A small image VQ-VAE, trained from scratch.
Data: trained on stained colorectal tissue patches (NCT-CRC-HE-100K), 45211 training examples.
Rows from block 7 of the encoder of a small image VQ-VAE, named by matrix and row number. Rows with one number within an expert belong to one neuron, the router's apart. Each number is 128 + 24 x the weight over its row's rms, rounded and kept within 0 to 255. All counts start at 0. Numbers have three digits each.
Before each expert's rows are labels from the 100 images, of 14976, where the router gives the expert most weight on average: "patch colour" is the nearest of a few named colours to the mean colour under the peak. Only what is clearly more common there than usual is listed. The data: stained colorectal tissue patches (NCT-CRC-HE-100K).
# router: slot weights (encoder.blocks.7.mlp.router.weight, 8x96, trained with AdamW), inputs 0-47
# up: expert up (encoder.blocks.7.mlp.up, 4x16x96), inputs 0-47
# down: expert down (encoder.blocks.7.mlp.down, 4x96x16, transposed), outputs 0-47

# expert 3
patch colour: brown
router.6:107128169106098107087127119132106157105093107143103149169145091161112145118152138109124110169112085113106100117151105122144140188086099121114118
router.7:153141152118114103122157109141136169168145121103092150156130097165093149126153141103111122140115089096114150119162093104137106154135131113122143
up.0:091116137135142090132163150119117129127121083124130105193130139113101111152122123151132106170147122134119161118129207132122123103097154145091170
down.0:097137136110177126160080113171134154127127155132106120130128108092161130129145132148144128126141144152133094138096120143159119113124132082128095
up.1:123154084104149120123118157086135138103136137158134119111139103173089147128114133125158134103155134099134133154136112158161163069113092120106119
down.1:098104144167102121118131082145160143160108147076136128129103136122133115143131111108112104157089131177094103099103119129075083168154147162164136
up.2:167089144135151091153144131160141128130109107148131139097141110122139139120108139103140115143134091094117194160132137157096105137124121110112185
down.2:084142102115109156117106133126142167110136145130131134126130149114110110151137132133113099116110147149134055099114125100157138106126150134145097
up.3:136157101091141154110148152111141171131154144119117125146164186173152149130138155124104115108072132162116138099132104118121140149127141150116089
down.3:103116139155087114122133109125119092110123141113143138112079107094096149135118133129155182171180134094130114151142144155113154104084133118103155
up.4:118140130106141115136119146117112074130106149082127130158113150127117075122079096139124118168118111124133135098155118146134147161129173116138126
down.4:138110158136143139129114126161134164155124126184134120112135107096141142114171135128142117056117140102148110152082122110124080112146100121114107
up.5:140130137117115178129150113092087136142135130154127132128133116106113105101167075111174122125102114112151135139129105116061194150111142111125086
down.5:133118155162168106094117123167136138090098102079101116138123121143139143142127197145094124131149171150132176109117109162181083110151126124160157
up.6:131160124124119102185119147065180127134088149128119105143147148138141101118129142071138119116120131130140081106129130108174129105142145134160128
down.6:103114141102139148126127136155083127114176124109134109115107146125138176111148128157128115108180115136110147165131134140094138126133107125090114
up.7:193113123137147170132114156159102152157143133126113124095115143116122138177120159103145126088146146146096151153126085174143103130135101137136142
down.7:099123126096121090112097135107129108124123113143153149131163141126117118110145139104107130136129112100134110139152160066131162125132093115107116
up.8:179128132099107076109138144154148137122136124052126139144125131099126142133138134126114129137138151137096120135142110150119180149127144130124094
down.8:100111125168154168126158112087118096155108123199100116124161126174167098119119128137155111105148133142163131109098113101146123130100138111139141
up.9:127143160104156113131089119099079123114129128119135168148126125122147129118109143143166135152135159130109158121137106141138137138118101128089104
down.9:131091099134104141115198117156168125123117111107106094095147101148103121108131109099100127116134126153157084163119131126119118157163173105142143
up.10:108148136134143160135129120134101115081133112177121114164114125099161148098113113195116127132129161137157126147139138128128103120139131127110104
down.10:110116165139100107150074111124165146168130125099149149083154148120088086172152146097149125153136103131059153113130134138145132140112142132160155
up.11:110091124114154191142107096137125132075138094122128087117058114095144145093142123144149131112106147139106137190159160128139049116122095146143154
down.11:180092130107129142117134117101102087116157094119145099140119112123166112131109111139097103120147124124094124146156136139123152126101109198095105
up.12:136097127134112132173134145125161141132107112152146126145104123153126116110114127163131121118105121123107152105118135121117086129164129101116107
down.12:097133099085111146088106122106123113128132125135116163136169162118112147120129125081106093131120089161161084154137125127123148108128106142158132
up.13:163146093139103133127114135069081110130139147093124127083163142136169123124120192122080126117153166120139126178141143152161137143098136154151099
down.13:103097170113154122122124114152164158097136126143144146134117123150132130164124061120185135124136109124124119140129130108122129123158132092096154
up.14:172136117177108091130137127069137142146131087130149139057168118120093120155129129159126104118143168116107130120168132144085195130153121147112143
down.14:158113110094087142169135135127138063092128150131159122193109150117132111131114126092140161137129112158101088131074085107160117113111151137105118
up.15:132103123112152115122108119117138102122134141181133131109120158151129179147121081155116128100107107130169183084122176080105109128167129091126120
down.15:122167120166101140129131124137156157143115145098112143105095110086114084108136177126147143155128132140075074148142112188148153090100181163132117

# expert 1
patch colour: grey
router.2:151171163087152062099136169128139166182130126116112133116131142146100147118141130075129110109132064090152123135163134125149130124094120136149141
router.3:125164136104133086154107166130087135135097100137096142140123083155101111115136129122121087124149093100161121112126119128165159156110127113166139
up.0:159136142090140158157143129134119122106138147128132125122114120114185091102138134097157110110087104116118153162151107190168107135120123110137124
down.0:102118124145104109104119118105158140181102143116117147168166134140108154141166125149072112149154138134143135115133122070092152129125112119143109
up.1:146135127125108154088137125133136178107131142142134137151150144138113144137147144087164136132116105128146181095106110123086142147114092115121107
down.1:068129146140130117156122147156128104169122120111100102097132128133117121126127130170106115155139165121105089123166127113145096147166144156121145
up.2:162096130121130094133134132185140131151107108167123128089153120143112152150123106115117133111135105078099168103142181141107111090144142166112175
down.2:102178123117122166134092134087097121135127153115139132134101135072124115097114162131123115138114153165131076139127076105149142111110121090146126
up.3:135106099100122121113109115110104133119128143078137140172126087153136106127127126157128135195144135135108096135124109140146168129132100077126092
down.3:108142174115144154094183137152145130136118103140114113102164160130083146111116146066130126102145150153131145115097108125103136150131119174150170
up.4:096147145109083133112116118070092122157133132104139112113153129133160082158144152115177127125132141125120113169132069127146140117089119174137111
down.4:158110121141142109137123116159165146135138137135092147166103105154077146111122132135095137130140139120130136085159168118107178144152103090094164
up.5:150154137139138105165097152174173105153135135097128122107151137132171113164100165119089133127136165151128133154130141138174069128152105141119143
down.5:118103104112108139090157101094109136108149154146129127151131121128112144150135070146155106107119115112145124124077123092118187125074144102156105
up.6:141094124111138126131105107114126135110122113169130151080162138141123151127080125111115120096134126123163194132137137120157118111110125147146151
down.6:133153096145125137106136158124117117169131135093163137158079130102129089155162110172096116144122122155089069139149153150131157135151118130095092
up.7:155098103146127103113135118144113111156149129112129137090114119102091161143135155133127109093158116121147145151123156115144158095121146109141201
down.7:119168136098113133131112134120151123106108142140128149154161147138152085135102116134112153156090142109092119105106121126114119157122117162125082
up.8:122101151147144125093119126135105126146137135154138167124092143133125171068122121136166125134085145127115138127132112092107087134135160098122121
down.8:103152150136129138132118118156125132127145124112110124136142080102130069156149141132105122126159136163139111126123139172160153143124121123173127
up.9:079121131132179134113122132174114114081120120142133113181124145095096128091124130159102133133140115130164141122151132138119139109119124159141141
down.9:179126127143087122163138105128146149139108156090126108123107132165200146155111123102136140134110154105115102126130121144152112139159129094157116
up.10:172091115126133121118156134185124159130100101140138106104108121135174186133125142105145164091126114149142158116116111112119079123132098095126147
down.10:073159154115095162142084141096157123093165150130100132131136138119082096121156149150109087152124118116096099106165135153134150130124160175123100
up.11:127128127156106112130130141148148105113137142162129123118141117120087178148156080146122142129099117105144121033113170097099159154178129142124126
down.11:144124107118143116129115111099104126168113113099123126121114144113127084133113171127127132102143122146103123201105084177161121104127144126137121
up.12:140161126138145135091150136147147117111143129111139104140142136114078163110147128142103142122140142141121155110136119167147062149104107117122171
down.12:130114087110088125162100136121140139124117100182131151102136110137132090125100128117151126148135116128117096112102157099116184108161157147129115
up.13:155091151148122121144140131115147161128134130110141103149201163112141143139135134142081152130149112139139131124125110152123133136093130153124133
down.13:109148112124140132105103153142107117125130142155129154113081111157113119117116139109168114134138161111127140123104130111125121108136141132134155
up.14:126157116122123130134160121115132105152111109126139098112091153121128143092122131126143123164116113107125156106114152121134134186122151157155146
down.14:103142114116144140159109106083151084161168125122152120126122170119145142151114111145130100078098115116144094132112124099105132132133108129092116
up.15:150149130149091161148095143070162116136155164104134113112134141110112115132151143100108131127180134140137107071073134149137152171145119119128120
down.15:071109140122175115123131113159095139148083144129104117182147118146132157104140131128122134107099119137100119152125101114083110077128107127121137

# expert 0
patch colour: white
router.0:107115142090096117154138157140095125134121070130125119160133083201129122151088101154129136088159121131115145120122157196128145110109187116156100
router.1:116135110137120123111153101153145117154191114130135143125134116144132121136067084156114137129134130159120115163122123135110165122146156112137106
up.0:200098090138116110122085129152129114141142119132133107079160144107165136164173117112125124082131153106120153155124149171145110123121122147132146
down.0:120137114136145134128119102134126119125127128146105140147137121164127106121099108140103125109132128129135101127114132060145163135155115134078083
up.1:168098089129110135107123119148119140082111127105141117158157125130142108178145138132097124110149157134076128138148159118140105112097139163096094
down.1:146114091159073119084149150112094139146153141105166102086126139157108150185155167106092107127134171081083144117139154118112127081106136176097109
up.2:107106110105117116108124100162155106155147080101135155130198114122106130118102105179106118117132087125106131129107115167144132125131146129175149
down.2:122162156143139145133128160132118126142109147145144145134086138131172126139151134079140172115106163164092096129134156117102127120161106134114134
up.3:101111148121119135072150129167148152120129131170129158164109121124071182108160112154131135131150104117128161106158123084090134141116125117113125
down.3:110137099073151146199079122106150118112122127108166129086088138126154143112121158110156154129074115123098146123122099159138075125121156150136136
up.4:161083125136134126127121100145083156114149126076125138152179104152189111145103113119120131101101133145120092180136120119123106075140133130092114
down.4:116099136141104121140144097093078156148200156080160123135125120135162106149130143132128120139142115142090071171120121117108140082142152150123125
up.5:145135141135128079128075106151110134109127099185105161124177134109130127163118109142090115117122108109096143111185158094117147105139168147118139
down.5:110159129122084176133107140083147099122111151129143103102095143121153104132093106152146103142143137130152108144091127156121138171103140132128098
up.6:153128149123102186123117134169137166131132098131136163127125099131124125147144130140134170112088158125133128116136095146104125098126088112110121
down.6:127158087161142106126070120093164095137137121143127108128122159120094122130114130102104105117143135135091122090103187115160087097115096117155145
up.7:099151121098140128164162202166136136110130106110138140156072174111113149123142155137112139127093153120160146131147132113156106158113088117112105
down.7:094143141128134123143075076131118131129125166124101146080184103133118103112122110132160126136072111125153121104143137084138092113086136128157107
up.8:083136140147125108177108128151116121183165122112135154140152089140160078127111102145144137119111150132084110106120111146101120094150118127149112
down.8:151138141099146107122148124119113142104099122100082102100144161114094151121152157119113125142078139111170161140141168140140137143136115122132134
up.9:144134108146159100075106145161096140157151121115117128158119124149113128088138117128099140137112149140172093129133100107134149154116090116124139
down.9:152107088126120119130170150122143106117103110123129137118137140139128148120123122086183148121133142118116158104160127137096124102146072131134139
up.10:120143139120075112089100159113119170142157127095127118159169106138106135139099126133081147126143128169088105083124101130133174121135102113133129
down.10:136148101118161118144153111113109126125109114138144098108141162152160088130157156135181082137137099090135179096119123145147062138121134162170139
up.11:153129127133121096082135121148060171150117103084111176148131090176162121169100156152139153149160150136114125113154123105135146147113095126121106
down.11:135124123094168127133153135161191099100122154148163102143150150099100129066156097114145134144103139130155142149098133150128135160091121134111120
up.12:145132126135058153159116127128151138113135098086120108120178130149131146147127163158101121087165141159120103114171119106143140095112123137121102
down.12:150091142138087129130158132165121133129145100113152127099094124111097179154174154130079137128164113092100108145148076132125153089086126120099121
up.13:113107129119095145149156121111101120105116119110136123166104113125109097151147110188151133155130177113133181088115147171137133126134135134111080
down.13:122111151122147095107127095177180141160126130133140166129106132148148174125136115103130137094122142143123092133113111100134079128102151115141156
up.14:091137140099133119102166138127086113108107120199138139141119138162119121117143119145184148107085129132111159133096133127092150125087141132172122
down.14:151167155179132133137124140170121128159121119094116177136148086127138125118126136137077118169082110066149125142129099183124150127137122126093135
up.15:149099117086127111110131127145147114102126089193113128138116128151110081075143105140104165133093087119098161093145140109102112157111131151128154
down.15:105145120092127118134077150100141111115076165137147124166168107110119146160136160084118100118168117126104146100121089136133139111105150092135126

# expert 2
patch colour: white
router.4:135139064159138149109104114113107077138153133136146089129136139118135161083127131152166159147120134132109119158119094104120173151163127164066167
router.5:142132132114045126134166138101123160149113134085133116133130114178114130169164125123144114146137097092134115121139143132138134132111126141145114
up.0:103126143148130128106148121158091121110095119184119152127130168116118163092149067092142137113126112126156131094144136100122136127097145156109152
down.0:106134126083099133124113130115175126153172132098105119162092125094122081151117175171097131145130107139102135110143099169134121146159162122130077
up.1:125157122115122107109150163155133119124123108167133120117135147113084136133114088140086133118090130101107116073129195114091098100152131158138129
down.1:121145141128119143147112139093168100133106164105132144105115160146137140148097168113134138120133103174138138149121092135166178144101153154189138
up.2:136134101148128176112111129133155114142136186101119144146153143126126110156135128190151101127143132186130068087099122089166159163145112120119107
down.2:115108163108133083126154118111119139118143099158144117144110110136145161132144108073125152143138139121119183180149125132131101118156151118148134
up.3:093138067127138126112129110128138085131132139161120116078112154124093142100100134112142162115159112121122157129152140135127122106162131194155120
down.3:193152119127115141158152151120113107097117085102134123141124167086126121150133124107091158150089126132150081141146154107144137128108118094103131
up.4:128180153095108118144129129112119069125133133126140126113114110117166124093103139096150124135088112117135186167089118167134138158083127115130150
down.4:124113136136147120116106088128107178145124199119060145124110120160125125149145094153103123148145112120112123136149114142104156138123112142137119
up.5:129111129116129086158108187100139119127127130138118155102164134135140138145150153148134136109117162126107156132109113163172141147120113115140140
down.5:098137107127179165117123117153127119080138121141158088131093123123115115091113104103128125136137100126117112119145143098085146115167109143104121
up.6:119097125169150176111104118091117158129139165161123123109153127102137127111114168144124130129118114136087166144096119110129142162148128131158113
down.6:142115154126150084147132132162107118111167078131113129122076092107122162118155101118135150147140146106116102115182128165157112123137140098097175
up.7:113143124121139122114148161147122143153114108152129117136115136141130145123090163147073138133127115130110090105161189080142120097160126178133143
down.7:145121136122173115140088124102136121082133164143121138151108135111117129108150090119158107119111136140158122087069108180143118121122175125154113
up.8:149112123112126103167126159134178137139130149149109102083139168145091131111140108106094116110101114128152148105125146080128092098146156152134178
down.8:085164123126152135109109098107124134127152130085149143142100089124136110123138146161163115145147107168105109109128094151117169143115144138176069
up.9:138095090101141121116118158156111141148135120084142138143137116139168148104108152127165168091109132109111173146151136117121101108149117140102152
down.9:163096123144126077107129119137109136108167105154137113080180129148110152096112117091088138127108151119146152092108174153149126124139141101150131
up.10:114130099122083178103148129087163099127124142092119136157122159097131169136153119134168082135145131144117113114149136094109155136175131159186118
down.10:118131164180149105130116145135112138137151100148111107152106138102139108077109137102095172132104144137148121086143155189138109135101109122094124
up.11:141149135128179135136089136100142131150138114125102143134143138122113124134092122099073143121135102162091198113092150092114150133136141114130152
down.11:130138137121114069115174128178138133128142111120153109104119115124121153161142136167147143128134163124116074160136106119171121146124136133122131
up.12:120143129112118108174118071113129096137153135140143120143126136115117100108131070142181105156126109116133147157120165113148105140105129109124104
down.12:158114149118149167109113190138122149111130138151090132095119128118146145125137164089098123104105109113150135110130115173117131131148136139161116
up.13:151170118127159067102131140181124135146116096093119124150131128110138117156083167081139142167159176157125131139109124118169115137083096102107154
down.13:151079117087137158096148129122151121113134144144126107137144147156100176147162140143137129067158081137114145122135161074140142129129122110135130
up.14:127101123120123163118143126093074189138118128102128157146141151151139097123144149143169159147102150141107150135156130104148133106109128145101077
down.14:159135152150169122111142133166158127089122137154103144167132113115154160082141132092109115138133142123162157115103148185101112162152104093128192
up.15:148149106127135080130147130144142141179100131148125117072116124127096136148122117108129125116134114108110106140127158125178142109121140166131166
down.15:134156119110103175144121139083113092113162104154128122130154146087136081120129129147127119117124131139172142111162146109122146156140121105122081