Rows from block 3 of the decoder, named by matrix and row number. Each number is 128 + 32 x the weight over its row's rms, rounded and kept within 0 to 255. All counts start at 0. After the name is the row's rms in percent of the matrix's.
# conv: 3x3 conv (decoder.decb.0.0.conv.weight, 32x32x3x3), inputs 22-31, a 3x3 kernel for each
conv.0 101 [144 116 145 129 168  97  75 164 159 133 114 145  59 173 124 111 101 119  91 181 117 121  91 140 137 154 114  80 153 126 166  64 116  98 125 123 131 132 130 104 176  89 135 114 128 144 127 116  73  97 136 139 128 133 115 151 166 170  52 124 111 150 121 119 136 119 145 165 126  92  95 152 102 121 129 182 175 140 134  99 124  99 151 118 222  18 114  97 149 152]
conv.1 129 [132 164 137 146 106 128  98 198 104 126 145 102 128 223 113 167  76 189 110  30 106 161 163 144 113  83 128  93 145 113 162 152 103 125  90 133 150 115 133 117 132 130 136 110 125 114 150 100 175 144 142 108 105 136 146  31 158  86 128  81 116  90 144  79 155 103 156  70 103 120 118 143 128 116 139 139  57 127 151 119 173  97 119  88 121  96 125 133  69 110]
conv.2 129 [127 126 119 107 176  75 138 125 154 122 123 151 134 128 136 158  68 186 121 125  84 174 118 177 106 123 137 181 109 132  74 162  98 107 134 122 116  93  94 157 222 187 133  88 131 116 137 100 112 140  40 136 120 142 145 131 147 147  54 191 112 157 123 125 123 124 139 179 122 138 117 126 119 138  73 127 112 194 139 134 111  96 177  67 136  42 141 138 161 118]
conv.3 086 [111 137 133  83 154 135 133 139 134 149 103 143  73 113  80 112 128 150 147 130 170  85 181 105 163  85 139 126 183  85 154  86  93 124 166 104 114 155 104 139  32  76 103 132 129  88 132 123 128  51  75 103 109 147 122 101  93 101 245 120 113  38 103 124 193 175 155 119 139 108 154 168 146 101 168 143 110 167 138 128 143 145 157 125 140 227 133 137 133 140]
conv.4 071 [124 104 152 116  43 123 156 147 135 157 142 116 141   3 203 129 134 117 157 105 109 115  42  95 166 130 109 138 131 136 112  87 133 137 111 109 151 131  91 152  80 138 125 127 114 139 113 132 133 112 102 119 156 146  77 117 129 116 140 161 126 149 138 150 148 155 162 138 157  96 160 109 134 141 114 148  23 159 179 153 126 100  97 118 103 175 150 119 130 125]
conv.5 140 [156  87 138  96 160 112 142  84 175 109 153 131 109 131 107  99 200 125 123 121  97 129 129 129 162 111 144 141 170  89 116 155 151 128 119 150 145 105 130 114 106 120 126 107 106 173 114 105  93 135 126 144 174 105 130 133 121 139 112 127 121 145 144 139  87 131 110 199  93 128  14 152 142  75 151  84 195  82 142  30 111 105 168 118 145 151 116  96 141 111]
conv.6 078 [136 153 110 107 140 111 122 114 175  95 105 166 136  87 143 116 139 147  96 170  92  76 180 124 139 122 154 129 141  94 179  18 150 115 140 151  96 134 158 159  81  77 149 130 142 129 121 102 126 126 125 125 129 130 112 153 102 134 235  85 125  90 117 125 165  84 138 209 127 129 114 154 142  92 137 111 100 120 143 125 191 111 129 116 149 217 120 133  98 163]
conv.7 084 [134 139 116 145 156 140 151 136  95 119 160 141 176  84 147 106 132 134 126 150 100 118  91 147 123 144  96 107 116 155 140  50 145 115 130 153 144  75 151 132  57 128 147 141 138  83 201 147 149  95 143 137 158 127 117 202 133 117 181 105 106 144 141 137 150 133  60 210 117 141  91 135 125 122 120 141  88 124 126 121  98 121 138 125 161 141 139 114  93 128]
conv.8 087 [118 146 125  95 123 127 213 158 121 126 151 121 143 221 112  98 180 129 148  99 136  88 180 126 128 113 115  99 136 134  94 197  88 111  97 123 108 150 135 221 148  67 124 142 121 129 137 124 138 147 140 113 161 111 139 122 130 127 129 144 114 139 115 138 128 118 171  49 111  99 159 127 156 102 113  73 127 170 111 132  98 150  98 135  75 113  81 134 137 135]
conv.9 107 [121 155  76 165 161 142 152 104 140 145  64 140 111 199 131 139 135 119 113 135  88 117 135 125 145 126 149  86  88 108 122 215  90 134 142 127 132 117 146 110 230  94 136 162 126 161  46 126 123 206 105 114 116 106  86 145 143 152 125 110  99 165 122 136  85  87 105  87 129 149 139 145 150 126 154 112 221  91 105 127 143 135 145 116 117 131 120 110 172  92]
conv.10 117 [108 151 113  87 172 164 175 114 136 131 131 146 108  53  91  99 126 118  66 119 123  85 142 110 146 137 130 161 114 121  86 141 124 130 152 111 118 106 102 198 139 165 109 120 118 109 119 102 119 138 147 118 128 117  95 102 146  96 207 105  96 128 133 163 123 134 115 255  51 108  83 131 115 132 157 138  70 141 133 188 124  71 121  96 106 108  81 151 117 131]
conv.11 078 [143 120 129 143  54 158 121 188 109 155 142 114 116 215 106 150  72 147 132 129 154 162 207 136 149 109 161 118 116 161 181 153 124 116 123 126 136 135 107 162  62 164 117 164 154 156 138 124 149 157 116 119 150 131 151 125 131 179 104 148 135  71 124 128 108 100 145 107 108 157 143 127 135 131 147 150  51 146 165  66 154 155 104 146 104 105 135  84 131 152]
conv.12 145 [158 111 120  95 165 154 108 175 120 103 142 132 164 173  95  99 110 145 138 138 128  48 202 115 134  84 132 116 161  99  80 144 132 137 160 111 146 135 111  66 187 158 171 115  94 109 135 117 182 166 121 112 104 163 109 152 111 111 107 141 131 121 132 139 119 153 133  69 107  87 121 146 153 111 159  68 189  55 171  91 175 122 134 126  99  99 157 121 151 120]
conv.13 067 [133 138 125 137 153 132 137 119 101 114 169 140 125 182 143 108 136  97 113 156 150 139 125 151 135 141 125 144 151 128  87 102 143  98 161 132  97 137  83 151 168 171 115 103 147 113 146 122 129 180 118 109 122 154 123  93  89 100 184 114 132 123 142 167  86 157  87 159  89 103 100 178 132 130 122 171  93  87 105 150 141 153 112 153 170  54 102 110 121 123]
conv.14 117 [ 94 137 124 188  96 144 126 178 136 121 147 131 208  47 166 132 162 140 115 127 132 111 124 138 130 125 126 132 114 158 129  96 173 104 152 108 156 120 146  49 133 105 109 133 140  99 141 118 182  98 152 138 141 111 135 157 144 102 233 123 118 133 110 152 119 107  78 113 161 141 142 119 128 171 109 155  45 141 135 141 118 131 130 109 150 176 127 152 109 122]
conv.15 071 [151 123 175 138 116 142 119 134 153 126 137 121 131  34 203 149  92 135 125  99 139 175 105 113 142 186 117 147 135 124 126 135 129 187 128 136  68 138 128  87 113 124 122 134  77 112 169  93 158  75  88 120 146 105 131 153 128 138 109 147 149 188  78 145 100 152 153 218  82 155  94 137 135 140 132 144  70  90 140 169 116 121 116 126  78 153 131  90  80 155]
conv.16 083 [ 88  80 157 106 150  58 131 132 167 132 113 140 104 231 114 172 118 146 170  96 133 144 178 123 149  96 167 137 155 116 155 123 113 142 158 109 108 166 148 187 106 108 105 178 170 139 128  93 140 121  97 127 130 124 113 130 112 122  98 177 147 129 130 103 162 158 161  45 106 127 137 120 142  45 102 116 162 151 126 125 153 129 113 155  92 153 124 136 142 140]
conv.17 092 [148 161 135 124 130 136 134 127 109 142 135 116 131 103 121 155 108 135 154  75 170 162 196 142 125 140 126 126 153 117 116 115 116 138 135 104 129 127 110 137 127 150 127 178 123 100 157 139 207 106 167 137 151 139 125 111 114 111 249 131 147 132 153 127 131 150 147 140 109 183 122 133 101 140 118 122  11 128 121 164 116 165  91 161  87 185 119 156 105 143]
conv.18 079 [126 139 120 119 141 151 166 134  87 141 150 174 115 177 167 194 108 147 138 108 140 103  89 126  96 120  88 104 135 153 138 201  96 126 134 117 148 128 113  84 212 127 130 109  87 171 142 139 137  63 114 111 165 104 127 113 102 135  55  95 111  66 148  92 186 166 178 140 137 114 151 132 145 187 137 155  74 126 144 122 104 167 119 151 103 130 148 136 134 117]
conv.19 109 [125 119 124  98 137 109 143 129 111 159 126 120 129 189 135 110 102 171  89 114  92 113 151 120 121 170 118 113 113 150 161 128 128 130 109 180 155 113 135 141  50 141 173  68 141 160 108 138 112 132 147 160  73 152 128 127 129 103 153 128 123  66 143 101 156 103 179 142 120  79 137 118  82 121 115 152 124 162 100 145 111 129 139 131 167  88 144 138 101 161]
conv.20 088 [130 123 121 106 104 101 136 103 129 144 138 147 175 224 135 124 135 163 143 133  94 124 171 136 112 113 161 101  81 166 129  79 126  92 129 122 141 112 110 100 223 115 132  98 123 114 120 106 123 182 185 133  79 143 165 145 118 159  69 132 118 159 110 118  81 117  83 121 124  82 128 157 104  82 111  69 232 104 182 127 140 139 191 139 178  46 101 159 157 141]
conv.21 065 [128 182 134 146 136 105  89 124 120 124 117 120 163  83 190 116  92 111 138  80 142 161 118 129  72 174 114 100 117 139 169  99 155 115  91 178 102 127 145 141  51  97 145  78  80  93 116 137 189 117 159  80  89  95 124 153 104 127 224 144  98 191 120 129 126 134 151  91 149 158 118 146 116 117 136 110 103 136 170 107 138  94 113 119 167  94 145 106 142 133]
conv.22 154 [136 146 121 119  37 155 167 128 107 138 186 123 155   0 166  97 251 120 121 174 112 115  64 118 142 146 128 137 113 142 134 120  99 117 157 159 134 150 146 134 190 115 109 156 121 144 169 164 141  90 138  87 159  98 131 158 143 112 175 101 122  59 171 110 156 112 145 121 147  84 187 123  93 171 109 116  51 141 114 158 110 128 117 113  99 192  91 141 120 103]
conv.23 089 [130 116 114 160 105 179 151 173 180 112 139 118  75 108 153 155 139 117 148 170 151 144 148 116  83 151 108 149 152 146 136 102 173 167 101 159 130 120 110 116  53 107 173 132 125 158 124 111 126  78 123 161 147 133 103  88 125 124 137 115 126  98 130 120 139 129  74 163 153 206 129 180 159  98 113 180  94 165  87 142 119 114 148 142 112 132 136 133 142  94]
conv.24 094 [ 90 145 133  71 138 148 126 147  99 124 169 121 164  60 121 168 106 134 158 146  92  96 140  97 201 128 135 138  90  96  69 139 135 149 143 108 125 140 108  91  65 177 130 155 157 145 146 100 195 101 182 108 144 108  80 137 156 144 186 131 156  90 155 149  78 146 149 211 107  98 145 114 116  97 122 117 103 163 152 145 109 142 157 140  79 108 125 145 152 114]
conv.25 093 [146 114 106  85 150  97 150  92 183 127 149 159 113   4 131  98 199 139 149 192 157 112  40 167 162 144 127 136 106 146  62 126 118 101 153  96 127 136 156 139 118  80 146 120 146 119 106 132  50 153 126 136 102 154 125 142 114 155 112 168 102 153 122 178 148 106 127 145 136 104 174 134  86 250  99 156 100 113  73 126 114 119 117 137 185 115 136  92 137 119]
conv.26 077 [105 165 100 197 115 161  92 182 134 116 112 108 126  76 111 149 124 116 102 137 120 132 200 100  86 150 108  91 166 140 161  31 148  97 114 136  97 105 133 177  50 180  95 130 146 170 157 155 116 126  66 165 106 162 127 151 119 141 199  82 164  58 121 110 156 106 109 112 138 188 136 111 144  98 120 181 110 128  92 145 167 142 133 139  77 173  98 150  97 133]
conv.27 136 [106 137 132 148 208 125 142  92 130 135 180 118 130  88 135 130 151 139 178 116 177 111 144 140 125 140 111 113 134 110  66 133 125 164 132 149 148  85 192 205 217 168 104 120 120 132 105 216 144 162 152 158  97 157 115 117 117 190 103 135 155 132 136 177 143 100 139  36 105 118 112 120 102 211 132 143 112  78 149 161 151 143 120 104 124  26 131 123 139 133]
conv.28 068 [114 111 139 152 181 100 139 149  88 149 185 126 135  79 158 147 193 136 117 158  93 115 162 106 116 111 139 158 105 143 138 187  74 105 167 125 132 111 104 111 159 164 103 116 134  84 115 135 176  81 195 109 119 104 153 136 134  86  74  95 110 150 143  78 134 105 139  60  96 121 124 137 110 151 128 100 195 179 114 133  87 113 151  94 116 147  90 190  90 132]
conv.29 091 [162 110 141 129 168 158 118  75 146 135 102 124 126 146  69 136  59 131 121 105 132 154   5 118  87 152 130 123 114  94 165 151 169 138 123  91 118 138 141 179 251 107 116  85 130 121 150 106 115  49 161 121  61 127 163 116 155 110 109 116 153 129 150 158  98 145  79 156 131 145 114  95 105 100 150 109 179 129 109 152 101 131 128 136 125 131 143 152 147 135]
conv.30 100 [130 137 146 162 105 185 111 170 130 156 130 132  98 211 115 144 110 110 142 108 153 152  49 163 143 146 116 118 181 149 100 141 140 109 143 128 174 107  99  61 235 169 135  95 130 127 176 123  84 113 135 136 156 101 115 187 124 189  18 149 152 155 141 136 106 177 120  24 166 140 166 130 154 109 165 102 249  91 143  90 108 116 133 143 117  48 178 108 126 125]
conv.31 083 [130 126 106 173 122 174 143  87 110 127 111 143 107 142  78 138 128 111 110 146 129 197 133 124 137  93 152 102 120 164 124 121 103 141 112 143 100 187 101  82  96 111 121 158 128 159 182 132 113   0 194 122 188  79 155 143 123 166  95 155 136 161 120  72 146 149 109 149 141 168 142  96 130 105 127 156 150 160 134  66 109 145  82 107  77 240 124 116  79  95]